Rows from block 9 of a small image classifier, named by matrix and row number. Rows with one number within an expert belong to one neuron, the router's apart. Each number is 500 + 50 x the weight over its row's rms, rounded and kept within 0 to 999. All counts start at 0. Numbers have three digits each. After the name is the row's rms in percent of the matrix's.
Before each expert's rows are labels from the 100 images, of 14976, where the router gives the expert most weight on average: "strongest on" is what is common among them. Only what is clearly more common there than usual is listed. The data: photos of arthropod specimens (BIOSCAN-5M). In brackets: how many of the 100.
# router: router (model.blocks.9.mlp.router.weight, 8x192, trained with AdamW), inputs 96-191
# up: expert up (model.blocks.9.mlp.up, 8x48x192), inputs 96-191
# down: expert down (model.blocks.9.mlp.down, 8x192x48, transposed), outputs 96-191

# expert 0
strongest on: order Hemiptera (39); family Aleyrodidae (28)
router.0 102:509533523504484508498459494470483480553461534466536466528503493420519439557467550470552425444514436542466448474522581570574492485492438478556505467416439437529493536403630539456419505486471569413496533558545454606424503466557514548443478490498486535485441476487515507499492504533523480526
up.0 103:532483434508482514516507524449486483585585488495644565528417486525461456504524442493523325543487514515530502543505425617557500440508387460468531476472369496469513549566526445513461530525504422568581517475488464539510509457421528589487558580542532553437538487444422578511454493437599564489
down.0 100:512514619481518535506543510476578462564503483585504458586485570565513474473481514623501494485396519555453454411562493514456453539522565554523424544497494488524457437655518534551514438437536495501536524513467443479496509478507420534472553552501484552546468566464531469464615409482517399487
up.1 098:430499352490505586496519454424487504546582501461557537570409455572492523588438543493505546515484554531468451514471451479480480474457378483478505528542398549489499586522458525412523472535488576452489547609446509582431548458409471470466593495526539504463373521468550439467426434472596510543
down.1 103:515571471482467468407462541574395547482538503479459530585424430504437558439481553552473440563558528563559407433408556494587506473521500476517483494551455535490490434470476634564531545520503482392445506507580464539484551480469404412490554504396439492552503519392474453593393588529540468510
up.2 113:597534561467506548461564495425530425482564433543506488468548501546501449522505520507538451468463592538506578509476478518609508517541449467558462421461470469464491527489566450510513502478460650492438464563467479570459568566514416530432527532531566466486272492493467478486433469469524492516
down.2 111:439559504536453437421510564484508499511439515504489457433513490544490538489571536595577484532536372420604496497533426473504459522451536567396462511534500429475465509445552428488576438562492461473526521514480465528434567543506531488534595479663573520548554498494497463547502471498479489500
up.3 097:501484485532514507513515451549539506543567501523563464563610483509465513532514493439537484549359474551455475456490564442550510459469508432500501559491462509512494458548419533508525505573526479492653447679525517463560484527496370386547505494546462427480501553580501499485416399496450508428
down.3 089:553398430425541409574450512499484529450350578458539481474417446472535475468477571510526472527452480533500507483441465574587546452454501485420577457544440518523505541496485387530561557461548440491423470517541584501546477405527508524491520446477522620499538551566460556463513598548531515617
up.4 098:547442457527482487455492474636413504477595418515453498457510498536527547614551428474570526543475506510454528461486478676545571465471466515533448616564514430566524586563471545453448510436483393367541495476413498494491583501548526430459536524486446488526564532566453687514568469545492482536
down.4 103:530520494484461528439590469434385592563475462543453526552568471510500492476450507451503579506532551407434611588489492441450512585569400489492538557520434522448546530565457509589447566535452522518490506512570458517557515555594513521565417527513504447472550480492519481444492506414508452500
up.5 106:464435517477499459509474450487542502550422535546477562538474486498538470563443618463540571461571511542459513426518496485521416327464564488525532486508497522512471493425520454471488521556557524488478448581485482421525489514584443428431509509507420414514416439555518568541468498548514386467
down.5 106:458474525563542606511506499481574475508522528527488514490449599463598457524502489501549504496448476566416544462513546475490495549447581476477529514450515514448505429503519529484480573434524493606508519533430535479413438534498488498513451565462508510462499476544515515543553566591551538565
up.6 103:448495577437468481519542517525485559534465578465511509528502578594568504450534523504508502411487465482500530495489532519572486480419516596518398507537577543482451438545503376499495444595500466501439493486499593547491555468542519573475467426457499503461548499518501528468516479507525506518
down.6 098:579384448560451535382467552556541537351542565431393485465486488617463533423518528495517545552571468516468600505531527547467436546453487415487535556482565562547482529479501397535491508557542474473508479457517457511445494460470482489555499538466487468512486532450542488429484567461551553485
up.7 097:530532492471501433510494521498537395485518496406419502493456432549493509489536468530512469521439482545463603502525426548456499445610488491544456477511508502409491453539559466565548544527453455371469548507530542613502455499532474552394509522513563458542420533517477436532667430508450574512
down.7 111:502469539518453547562563441521505472483547435467459453450521473484533510499503453506579550590568421548454522463515537523582397471514471554536556483477500463610553515428533467440511511535585514450542527408459437589527509520488526509472490526519569534477532517540495515443507490458335492482
up.8 100:543566449480481542469436490373462499517525524549455503548559470487507465508553570515514426489426394488534529529527560511583521474491505489452408475492546567541490453508511454448499498442379540542553597560486493487466541429553447559534488557540466423563496558571528532419562497542519549523
down.8 097:467500463441462507433417504531542451576582475551462543454456522448410482487477491533477514524547572511525567442580445452456498464582603464548519486534500643420569484425556536478527517492550569426469510574476462503545475512603440410476542555500493511603526475482463480578478455484552471581
up.9 107:575485471488516541492429481580530431530522480570529482541463493490490517528453519540426491474472481469474489547471526554553449500459577483482502510446511529439485436584570571531526452541516423598445512475517424495435514514468519496413451455530618418506495565425496373460492538514453664471
down.9 113:479388590505542440506426507537452519497518431502490453464559483605511478532515508531404608419548563535519515542475476502493504541524447544364504581446472590470500588534527556460566405516489518528479546499440441539544575524503533557486474451491503483457564473525471474517364584420451519459
up.10 094:556478614540468489517636477464423467591553475476508513496547563476501524511558475475501453501475506465485515469483525431609435416472574524455524517499457447495517482555438507501573572501614596422501513518444452486427571594545522516464525429449452512508458515395471436517457567425439496487
down.10 099:453492604561528553534459560446524489453504595509513469495561378509445590455464560523487618534514472580551495462623474481526440461431510493519610485510530466573559471505406552500510479488387404529474554532464494490488508489478520502462477571385455490502422502477510536516487544495409434596
up.11 094:547517524576450514539498518505557486413466478440513464517445486552520543503457587481512540455483542356490470480518399452486500439443612530525495415454413527523561425506510420540502483482486493563506428432476544602583546409554567506453503498539476534528445452479545544493455451543501513498
down.11 099:517468532584480515476527495542532412465557402399467556438405476422516482494534415465552530611568591476498460434479495482468602521531536581545463533582565458479529485561436500438413546480548592507592486474434518677464485513545541496395440472486463477478541566534531493435474497502503505534
up.12 106:466535428560513552539507471566514526456612527470462528508459458555504547468432625460516419478381500587534530465462584539455550435478417431503512507482558518490521544483457544463523496433439531485440495520418562471515560484602456459438402506542449509559459426570570482472442490515522585547
down.12 101:580561456520464480462492487564548527436435630458541534537398459571507552471436504521459489445463514560487540517488497459463449501489452520535523488564509485525529488487543580552433543408492469471470589539535575463453471398480498389481395452502430434434468437427438478474491512497525447514
up.13 095:507499502459496561525448484358600489611517428466580492508486481559546426500486539523422546483522465567520448435539418464547500459499513442501538538507456479563518511387375420475566573486522502501489494526568535444478528633457490487413448565514450494464449507445531594473481548484448501463
down.13 107:501420549524555581506562488491454558500487530372582575544484545474473460523543586496584470444530538488527422561557442517509575502520476393601493573446560519395502485557456468535442532501435474437472528489518544534518442581556610459539469555415499512567493474498498585515482532533469452490
up.14 102:463537476523499543556566483577433560493470334481498435456521473528493449516434584573484552515494468553526457498502527566547481436478542406458454488490531493520477546513432495466412488459498535409519451449500530445566559486539489482547479451520546454549557491575565574513415466457535445509
down.14 099:474525507508480451531566494464494523450484540503458510467526585437520476520470511568525518418436489555467529547479492460558455524507470570443543485541497491509519556496532566513588502524421461386535491516437493542481414480546524540528603578548499493415479500533478396556535414493549454540
up.15 104:513488538491463460491469456478457399408474537572530520434415535538535539562542571544602572488452475519459537519608547569580437415584527447459406476417539523556483512599570471450469531436575597474477483503513550584491510537435532514456413419513469511546342445448491589534558551469478474560
down.15 098:537563524482351457572569437625531480502462443477566460528560488512514496465533526511568566452437555520439539499401487590498460625445573496501516568429515464434487521491578517461514455551506468471512565495468534497446500518463660395521436508523479545521478476397557440434472491547484437554

# expert 4
strongest on: family Scatopsidae (30)
router.4 101:527430515488484546536475479506410534424523552472532489536515547509545515475429476563489476597485466498505536500444516477430509526483510506474522539504500582574535524558559572524475572481476496503483477473489573399440481478385553487416473494446569430522465440464539420476380471452431614464
up.0 101:534466524489449568458439542538471456569490553568455492422574536575448548474450340466533504504424514576481573517465524533482539487477584432499519472415493493448518453408391613500569533457456581489459491512469596512495488523385519477404478419531417485393345539571478486478571471500523523518
down.0 103:495510459565581495469496459366469441548536547543514522467557473534442530510453517530520496553520498593573531610528496460527524448470468552503471472582518398490415488523429503547561475551475554485436456554396470541537506452498472454504560484486548415497589442428441609591495490586596430513
up.1 106:458551476588556473466497505483574543461519417581457478538525498484486472711538393443455478442501521466516542466524512553481475446505523466498447518490420477480511629505544514478493533547540483529435533488521567444414604498448468501466526512595416468449442457499489539461552480553470669491
down.1 100:543372442504510532532478501498600499464475517446486539511423506546511487545494479571492520445554460531546437548588525515523546473552576452530542578506550569553516432517509519464431432481483500579583458573518543575471472448459556455465464461387432504510496376551382519446447533554543419571
up.2 105:561504498443468500552528429524470521523456461525365504523510468591531498467541461591587464471510539492494618511536522508406490387496485392475474448534471522504520438483500532550556547562504427458449510498501631556498651479518464484382462485587368514499388468543499453544588473477538587472
down.2 121:443519526525499483496491506504460467496523532522557514464572431427463410431587476530429491503512508537468512467525468505586489517398662493433497512581481575437487530487462496517521493479433531492428505428451640558543520505552566511500429407451525518420488464504532500460504564523576503471
up.3 108:434468439440489424487500585538519468411519584518441503598509536490454408503579591532463549488518538579535427441501548488470529424512515567516528575480432484578487554494516541481517480579488446567557491558516433495500585517557455389381504521583491568525582530497430440478551451528442640506
down.3 106:386413549486519464521420454635592528466523455527500508505501555448533436431572478539563561530517448587514477448483483454493542581463398491551544459525405538453509525494512430562521432583481454468477580468523497548554572540573513466499559488523449515497462526466492576472505464466481555554
up.4 106:502554497473541502403428451480472589546552447551481554530465496565512473578573383528519415523481450429509540461507494490395412474519448447478498529500528512488529537504511573463531531529490480488463446488473565432506610517520458520475517540476413470561462501484545464516460481489430548433
down.4 098:543520484496498448445532587448549456371504644399542519406497504486478506502561509479431508493527445424498512497563446488336534417542519509440492460599490515575595543434525390421496534569447422491517494506503466479547498550470496423603485491551438542504474505483488570518580556527500507526
up.5 091:540505527429539465486528546491423494562534561548386452498494525544468476500502524500540477514416516446462538495553454569510488482544469540461508507569434463493445569589553510515534494463558444563440491505589445493454563552464533488572550562501611471466421516546526476487475448509490541443
down.5 101:424453558481432480534459513472530501524572564514542552556344444474431500520535519547330519483522538494456465422462471513559476364477577605560465515486419577485523506535428483448512524503486501496477410498524528507597514532522501600457522471445510461503495492395562503511567477507474438461
up.6 091:536468444554508469504538481517493510486489575521499483513512556517468421365497536531525592543361457489528478524492431575530493535494485453445482553499504449415470463464490535504537543476537451532479566541671483559510451566473474517508592415526520490420580398483498494472583494510556561466
down.6 104:509534523518498554401498493519475562414496523459447404487461583555494549445480456523390461480556511431533499584637478456584474533536510525536473490491468438377525479567541576579453412458567516526538578492478465611482536484472463482447426555492492489512504514503505482370553587360512449569
up.7 100:529560529435557442600502467475459555450458391515558482503508541504390440474471472530502573515543510515506406520539546582480528421460455488472519470493487526522434477532429574539461526577531569563469497514462526516493546399531458547543611415431564599504529536551466459498463505483575523484
down.7 092:445484511391464544527495508533397522508484496453415374522521497499414450475457530513601569533547428503509533435584479484421502474549471555578487490425551423559454543468391513488480505565529523457526564458535518537458506549536431506511543492582616512587468453462424479444430462502509479597
up.8 095:452361511520481590576522600479504478555449483480539511508477397517462537419423425465518500552453446500467526518541617532556510413521515470471562465508566546467530459448587439480537469480474509452453549528465406473484555463480574473527554480508530511503613464530525486465483580470542504497
down.8 097:542617589424530564547540542418584443461504528459512560466501506415450463547515550484497496512585442505584414500527485445476528537592586573507527498512535549520497444484469469507485514498495541445505598637493470477452557511491491532496513588391444534487455455552453468416568575493471418515
up.9 090:527521376456530537523462458374520504448482520498491589475507436487465503569436473511501449462561481477473544539479576514453480520515432462475509512559459481570524517495399560547451470465596577594537431503531552504483600471500515463506492456532361506510417448598464608640494387438554478482
down.9 091:523593495555409531516465488502528462453446521500565510545586544507528521445479566502573509483641614514556542518555492476477451460498597500494473479534530435463521445600531388483440529438464523524504534551547464466380564499496576483609419446507504628497501520516439503565527528510447516482
up.10 094:609471424486485445566601519458524423487539475516542522444611497538481512474446531479490457488410479507567500519482526498484460508507541565556456495494498487477537571537426430449518444481526445528557528511461431503411620432459438475444616583426523480413437596494472601431539480456513569444
down.10 095:521479458483512532549536512550549439510489491515570453384421508585577529449394475513512513473466452432455435562510488487474504527505392460465549452505570502498532486477488519498504509470480471502518511461532472559626498485416551477500463489550459419472602457474515541427558446589475462454
up.11 110:479524483534424496551472503503450505474520538475510495464476471475556426420489598446448551516406504442466479528499589627565538460520537484550419471443518452572534473446543599467488504569499474410522436410492587485503544471449478441402487486597489456562448510546621440522616526506588518496
down.11 110:394506487578503527485481382528500474388449549550514506535529541427542508496511574493426503539442440599479590492458538495451412599391544610479503452514579470470534549471465494519542456599482529590541472451491527506471535563448505541553581476558494552489531515570598587490453464543541577482
up.12 100:467561516520435477492457525483443479505445499532507525531414434513449519458470466442501520547423468480551413497502604532318467453617466506462454455515481462541493420456560492571615503583467419503479541505571501458627497467464483465374526544533451524618668528501494518509607461515502540555
down.12 099:466502423508432547459553513519465548480572473470432409559503445585557483444519471468543441456545532484443527568446542550430511420517567433608484588541480531498505486487575447433537521518544431568527564459529592525394582540512532476473500448592497561516495551489548539448503552443515577485
up.13 106:492474605502484488528484557520570493578508549465389488549519468472575467510556615533505438492559548439510487479488474516465445528574508453511492546495508451528477435483460483486457468525534522519544551514391540482498509588543435517429468624486515442507479589451481445563513492518517495412
down.13 095:479411470505526525570485503459505514470546387441502497558627503530574404592518510530470463500510532522545571480501498520554477478490439462489495455581513429400585492528477453407559502564557446472383473537532503480509532452496490586524465523587479480506542490578538454562500458470468606571
up.14 107:549480559479544443449600505478512482485501443544590478476525451586539452438536453548496478441495456532447547547536532700486494639545538524440495517491435560452510464525515509470486480405461548461514518470540498506493575493525356532544566380441534499416523520504607542614522480523497416478
down.14 105:601561524449546445592544387442448490560603440508505425507491381457493429519488475501522462482534481499442477508484494452440587534532518441444518515481501512517480454607512505393502619437421555470478564485468403430523435502504501536407524481474529522423485536509489526492494501528533555495
up.15 092:518526456501527521471496507496470542518512486421519517468541445436568434630532528519512551473459545392466452514521523562464399543573523621458504560539452603557484493483535525479438465547463553484481458518591540451387544521538447452440489451488540506470422524551584512466581480471469425506
down.15 088:456499472552414508606445504547515497388513538461467385498544433522449471461373641540517553552540519429480567566495534501467510449428516503559536433435531441509441542534501494548498564472539494440489382457468488527484476428526580498522445478513518517512551617480524423509528497492448541506

# expert 6
strongest on: order Hymenoptera (59); family Ichneumonidae (26)
router.6 094:485388554439483606404514474470512510472442452515530536495420480497489497486446418623481509475545532570530488460418427410483522530536474606424534574521436557404502525451429524504525518533466505417576493440535462487483450464470535473548457455508509403518567510488504598479585519514557495565
up.0 097:483530480484462493438471505407539501418457475538492538540485474457548595605510456427429494495557496520392495534471440541540364448494573506437518588514521485456483481527623400518504535421531479516540489498477390468476443593475469495523486500502541479480482457501536481488475527445449511444
down.0 104:448530452528471488486492528494480568457561518473437544474583532531471545571409472434537516462459472626626550466553454541469535490453567470495592505574506556482437514489478550524529521549535455436571445485477515454433491454479565475450568445493489460550480434432582519490431445474549486521
up.1 094:421509483536518503533517494394466609449515466473532561482577509479462443581459510490477567533511452535508572405535500538466400502494633420485505492599591510489470508473381468495481474459472483507418522554455614462500424533544537541593592475650469527527425485552538521471537538454441406450
down.1 098:515492502495494545618461556485458533462502457455478620527476420444405451468510484532429507524497465627482502466474559546580484578448488578475520468480475490469530480485542510432572464537492406478512478493464451459403481513593425564517578665458477558471482379569569410535444559507459537493
up.2 099:473469487455488493493558500512495514460540454467432472521575539466501493540391428475473452536501466517456515505539418585468423515535517573457490633386501445477507405500444497494492496512500463560589483498495446509483527547586472563455406614489530497531486509453479526486556485503514579557
down.2 089:507525498523539500445515550456477515507531444493533493578485520446537548487538497418527608555476447529539518488435491481530472472564483501354468462533410563453482541538575407486513470474541475493512511490441418548372523511526501353492546590489503465487472434431536500561459528478435431579
up.3 109:490522582604508500532521533443507522586600523414484496479442531516550478395533476521517491552440479533493563462497513486511502540436506538526550568480566589433477444511525445512515502437460436493462519553533538454436478502537450575478598494463496561386555550542563450445543551514525488519
down.3 112:394547544582484508508446557463465521510545470538571507518465429486372525420480545527425530459458602508497562524460457410527446486432480573548503506537535474459511535423612471519518569486639394533507500473506542541512608477514556542576493548477471562513483490470546517593464509434442450516
up.4 094:549504500619471538481449483429531477431469583496460488491500540541560525480559537408461462440500538461586495466483398527501531531568428473487555448513488560554519508570471485519533468479529469546434478558551565557624507533490439530487556646488547534515561538393541574440553506566534447485
down.4 094:536538477502429521425517450538533525477523451561539415494501527527528493516485573518427527610514485601534551471540453554487421522552439592482489411399537426496494445462546558524531441480484472445589491420444475403430480448531482547499528515490549525550516417441565478471410529532483455409
up.5 091:474547493403517481426444509535540443410382489522473501478486494469508483553489455528452503452492589488509555557534503569504453516544483631581533522423416482528474534518451443496540499530579463562561481585482335643493490558525429425508501597561470463462517535481452460514491384512434511465
down.5 089:532433464449579529515545491571671527543538456487505510432498561590557529482463491495440481573495431521491495491494447497477440600467508417460491458437545563420557434454579452538518498518545597563559465609442473392568503456546534512458523431541501447492502511510557500439469472501499450504
up.6 096:469388464516533575482489574412514588426432474466448538508423487539487416626525574479513520474591505541578506547545431515406484475565498458449553598469460512514404523480447507522498499542505494448444480579479548629430498538518461495464493497558521547519428504602526425460532477530510487518
down.6 098:480517611475499430586438431536457468507505509570524516555447513408464423481517521488520534550490505518518434552427577479586560541468530479473468545494441533408514474430572473444541528471530546532440493483546479573417401487558474538473528358491510423461510510601547470533484514500526469492
up.7 100:425570504540535502516608589475518547429439551450516495442483501429467523560549540526570513439447574517470515543455498492610624522494521531529435515479463568457527481454448496463408485518482499385563447492480421504495511464422466521642501552464455443471559553575450506492520450501529539476
down.7 097:590456409502532477408467506609552445465479597417503524529510589513415551517521609551449486475513496427500520469508469442499490408507494557582514488460453481595585461524536504460422459552585564515573479519615540481568466461496453476466447439508535568476494511380501501445539523518462446486
up.8 097:580507438580502529553500563399386440502503479483540530547553490410499545471302480497511591530541559512505546574481467403531436440501510448487527453514544532431485575390467507483486502532485568508549495398395572551481561484438414508400544453514438509560512461573525484433520513475552459443
down.8 105:532488453442563542494529533415504403558490494563534425464491576565460462525439396467455478500490494440480521546459568498542529531564520598516496456574386561498418492552415556560446569522457506493527522404432510531503516486492428474464463494537526493455530523501547524489511516482543438483
up.9 104:473627479627450453537576503514496504559530498523513487549419469555477570428533543538500535486424475471455455515510454524496537507482497522473426496495566509490568449507475464551504466565502433490527514460472508561473486430512554517642349485383429473581566560528556566518496446463525512521
down.9 103:579489505476494482480534585505459497518542537425538475437456507534494517497451477488476498482483499421437470433483453533487556418509512548533414533575492529497549540388521534421494549512441483584522627558539513517493398556496415466484428552513445542493522504528440518501546543486451543526
up.10 102:443516576483456493494469503477455569563509532410523506473484542516526428480535527516511561523519565486553534484575518489472550492493450357496448515478428464527504495544541451542442474553535441477474488523438425428486594512519537550559455572573481592572575438583465540492422495485514629445
down.10 095:514504542620436528471488458493492640483422553602469546476425453481456537417486556546445513390542449570506522505505480437467429418536471505486546506452476450438516556534455549521544417491453484597416418561426488539465375430471459509425375515510545410545525445480522577502543507562536518513
up.11 103:534374438447449411480403517526497497478520613576558552522479497502457466547413490455540420483514502550415456457503551647419492601551519460472525520429549476447496472465469459540502560512486550472507452585526493515406503494536502561607511454507506568539434576517463541477575506561536593489
down.11 101:464531504510516532396528496510577490538513522533523522463413470606537514494446545555544432730507398541503497530492538493488430441499479475487453541489593502607442498465503530519461586539512545496627452415522464567539474467485492473467454455562486447511636547404465587416600484525480458467
up.12 103:471514457435489607499446495482537512572524553515429589567515454445583469655497505490413547496411428508522465491487380534450491453527436514478497633478392496504556473468448489601605478473451507586518526453478438485404593564571410499504467539548444461447492553482576447495576549456445432551
down.12 101:488505489498479470458500498544457580522499460530495524530579562485466369535548589509474520538632514519450454450531460440565495592510518478531636508481423505459487511537544561419541490541505490516383496489452415498576436527551570601540504492506516481503487547447587556617547567407483493398
up.13 097:454522459551491421509500498396461457551439398555417458499448461506578545522496466487518534513373516530513561494535540492579319524501590504458472526516528528500487499474473509484478554594501555535516445542510606600600435503473521531564557561581481481568480503622490568505487478507525437454
down.13 093:494500490493498547519411539441420535495467530491472439478571550404463531516493574517495507452446444445665496545546544460531411481457371480554510470512557527577399500526421451604619468512489561456509498581474493464538482536486445573568524535521456475448581516566498512535469498514507444422
up.14 105:473530567549526483550477490515540505544522444548539571499410483485562448460453620470468406480593503471488519489527491507499547519466463527473519447501411506522461511587474477530503504489456673502465539462492484543386543636527539556487439495514488472450506473497463484547521497491512498587
down.14 099:464572494407542464624443543441540476541452427520527542561491435578482461538429505490519467473523581502509550582331554533497477434400532457522464540493516585490603554528478509446502605475513610492447497422402582447529472604533546501487448427504437512495540566490513416465466367541446453511
up.15 094:463514401634456527479397521493521476453494495486513593478487501458578492594492571484485498455608552457565514506509428487543515494459529518491515489538456478500558405498478471509508567537520538502507490502456425515582494524420513474513342418458550549565440519433499566469550514489529644488
down.15 091:467526505546529474511557511462511439418448532480541502492437444592524459477447531476496427453493484587487512553456461487482526533484489596485443497526597532519500466594496424563501446497488559494445501527501465474606474521445515477463455367518512446559570509440520499455504465619483530533

# expert 7
strongest on: order Coleoptera (97)
router.7 107:472440417474495455493522479578514411526498473643493486532501545513499503408565481463406644509473520513506556483445435521458546532452558398460521493521494433489437456569473472544520501637464513484545475581462546580479541611493424455490483466563442502510518569516474535504641461488492481426
up.0 099:621461469427569503488560517573468425518475514494550505456478510493575566607490373442499545500379408464488487496510454585561509487456563515498467552483535511452478510536555521484562523511438450548522504556556537478588481472424508479558482505478494532476414565507528568397527535504525399524
down.0 108:462545545484433557516532522460484484421486528539569548492582450521471516455450536545486450517535415596446597499447486606460436581516480426481508502573508413571506504480415478537492524395540427476574549440408434488479525532535603457452522541429478512531561448527516409499571484495499470441
up.1 095:513410450427467452641517465562547514490539506429548561571566479514447511521557544459529390467477475541531602500503510554423406547511533518456580516531525507410521468426467563533477461450501418504498514498382475522555550509585367499404464514552370482454458497471549554480478454471530454413
down.1 099:415493542590389479474572521556497554495484495443483491558552501593495532528604568495519557487520442530448483466497455543546431507626604438474515541489440481503461491444508532407504509580541483479637454501451451558452448485472550517524459525440591542521437556490575475519548538442492509493
up.2 097:612492441415422547534471519465546515466449448553408494561485643480614537567519425517532398496516538533535441492476417458523549550486509504432445414473538431502501471450606482502446506538533361489574448578504556462571556525579488430542552503570466510555478468486514537448511466513487665595
down.2 100:467474425545462535443463476465381518508550482508483479522512545496341510372492453451507556418470598522516545517469494485516458460556572541492543490528532490503520561391459463523470482516503495456506494646443536466460505594486471468456507508559602481514495586575522504494507578565501508516
up.3 101:498490457497482560481495487522504491485551419494500475509404470530517497439476507503521578494509540536477441481447494549601551468382503562481628520505453556425494582557536468501380428508616476480529526461497488424555622467518396550535527459532527518506492499463507496487469484512431426526
down.3 101:474379549466527461540469511506446495443498621493561551493419569585475544472472490529471510416516455538459470467464516530461498529511457555511558503458494529500533431507494543486484425431460512559445600571562476422437446424557442543462449463596422527468558551532443467400520487531508592421
up.4 100:481510673458499488578521465465489507485507520476494513385555480544469476425461609517538526478488509472443496485460534515639568449526477526546494466490444533519498469471521499539495477562478674499509490514430478503452545571473514595497543586541539480464451465462500358460548419448550422474
down.4 106:517443426471507622443435561464530509475478526497467514445600507430446508554551550542501502492461477482585494488520446441536479438485464498460521489581531510558495475614428504585460542564524421455528429572499527496567485433436515487419491437486469473462523546432520542589409478511534438491
up.5 112:429532505529526523533484510523467485410492516607600457488462515522533463539525498419571527535403526523455519488532423448490489551575505437523516524366568508497482501499453512493482503529408529393441470528506479478528488642474521489560401671461460419426580491544490489490541474452483477480
down.5 103:633477460586509506468533528565450501373586470560466513439432482537505480516475447503534576463519552567467514423504491467500592424532515576513509567482489566580509524548490528483474422499499512407527566558570518497483473522483391495538448440530425483565451492483477515548501597415434514532
up.6 093:577405560519559534539452547627457550610526526485506519494447510511508424398447488511480496522539526500532519520547557599434472376530566525525500497488505492430517514560434442546431478427520489505472485463571603534431500493563494579514476496441525421445379537503529508514526502464531471485
down.6 092:543469508513501422599460527501449603517552443455474552536458524534538466524504558595556452468534488481432484468506559621492471588438468473515506481496494521553462454405480589513590388447524496481467494503433557554465417413521535454457528486392480646461511510511445461461503507526583481542
up.7 097:597506425499501485538519421484453598518501457448431569572503545566530563463430491580544507502453450458394461532554465434462458586465563463504490506514495533480575602467505426527467476519460603612487508501448501515584463564420563460537472458494680468526430513509486439444397499451462474528
down.7 095:515498495492442512454544524548476469542411559459559553484503528520539518520469494434602377471422466467468459500484448466472531562478550453526526462576438460532494495422486562483496493483560491509541567498600517422405495471472494489460521513506523502477509531509536508555446497469598581515
up.8 097:402491379506508440485547497463449511508609512536629473405499499420557528517452498443438441551459566465534465525498516563510566512528501504486478550447570527546523467473481419470431556544570477458519476543610496567453462507573557500523555500467536563566461485420422434496531528451532463454
down.8 102:600432516417439479475506562563374436495483644466539462403512498581421520487471464602441538608553471526495600521530442581530460514546511533521509521415480454599519522505494509561457557477450532433581447442510469573488507576514488484502440504532497487490453473468491471459553473498570519492
up.9 097:476488469512533450524515508543534516389496569494541608609515436542427573521513478415532620477495513509480480509528465488478527456580531512511558438479550509557531492526360434456532506527380536574492512523426405399470574587470482421622471498366543542552556506520497446491454480504458522404
down.9 095:414470562457480500437415521521493521430500427432510488559556537604517575506525466509447544523479528610431504490453512472524537548500549539585503513428470358533569519507347561434470443506525484472567503456462512521540461480455592452460403497470557529546461487503474480529516429535493536531
up.10 109:544463361459506508521557527494520505439482370523432539486498492549479445465512514520504620477489500562508514516455480574497576431456532563527503539552428478524448525429480411514511465593477543443455498565453493507475662542557370509474490439626437498552466558536469537453644456505543569532
down.10 108:506484397594491481493512460522533491568524497522435478498480528509469521556491492388517565456506533381510476484496452455410464407465450502561479477461505502562524438508493436492526409527502500477445533502570440532614592571411481575585420544639492465423637541502537535481558489483462483472
up.11 101:421537537500537526490507469473425515565593485456436471456433502514500531506530478430471660516484462465528476470532427598495577425506497578522442494496562536472497562440484501485421490520459450491504482449483544428520529453486488478455531468541496624550519589434513545538429509513524539548
down.11 090:581591484447482514483447544401442459508553500541488499340461517344498492449476508551487481508463522478435566576541433490580456542448547510463448461458516491481560519546588436524533547544540539448502552492475485401567530529472444477572513547481424554464502526587509482543451449588467562539
up.12 094:452491532486406520527502470355581473510515493527490524580552434500467356516455364488473460478488433492440472592585551493415450466558381454488491491579493457476502447490474493489567494559471359490476525575594509528569538424567502551484501539566502491488584514461560522454563430552497636514
down.12 103:555493491552512507468514507571554498531546582624391392524486558470452470515434616524607494623512413476469521536477520374517435466517492502538619454609542452568431479520507493490460493518465490546480411532525483481554490487544473454513503499644432467529484437494551569521532505594439461503
up.13 100:444651585482501481519513554364481558477485508458479607464429451544479621473456585543482482466561486443529514543472518423557525346589521494552435574525494481429584505516516559451458520468511558461485507491431396455521464545464494604519494506453534523560477520521529462468482536483448474479
down.13 095:620564494527489546553461524419450549512583418481530502451527424648505506470470433541537522468496459525547428478442518419485499480491479419449522421449475451570494528497443560544485496349506460496403526547449567443511524420448455507505571485435450566456494487502467484489486565487515487488
up.14 097:562549401531459501544448508421487591622521648485538519465480492496555440503526523460492481535509501560465461475582479550498465478527391576522517513514509426570554445488422503498459455491573447494500528545556421520566454586584482484492473573466519446485425454508561406488510451508500511493
down.14 097:448583525528490495455552490484431502423458431422422482471552509491399535416565501553489492522512404452486548484582495566500443464516490565491501480518493464482466457508528447496557521497495480477387452435477478475443504481563456538518431545620504590557462526517381449479522521530511463457
up.15 102:489476578520535514506526497480559452510477444473546536472437535475553521480503472473473513492534454521492468513488576469566546493412592523466530571493542542531508531572516498496392484507466512605605556484452606505480461578532507544450508533474431461378386574469427508481430490591469430540
down.15 102:542511457479539473463505517478475555467512539538529504438430532481465477493531466477495525512425575480505406581428529565523612518529478560681561590464605538429531528499532566453546479499471540458568477477566561519439431439462505495522544441479440495464453507490462522539480593512538545413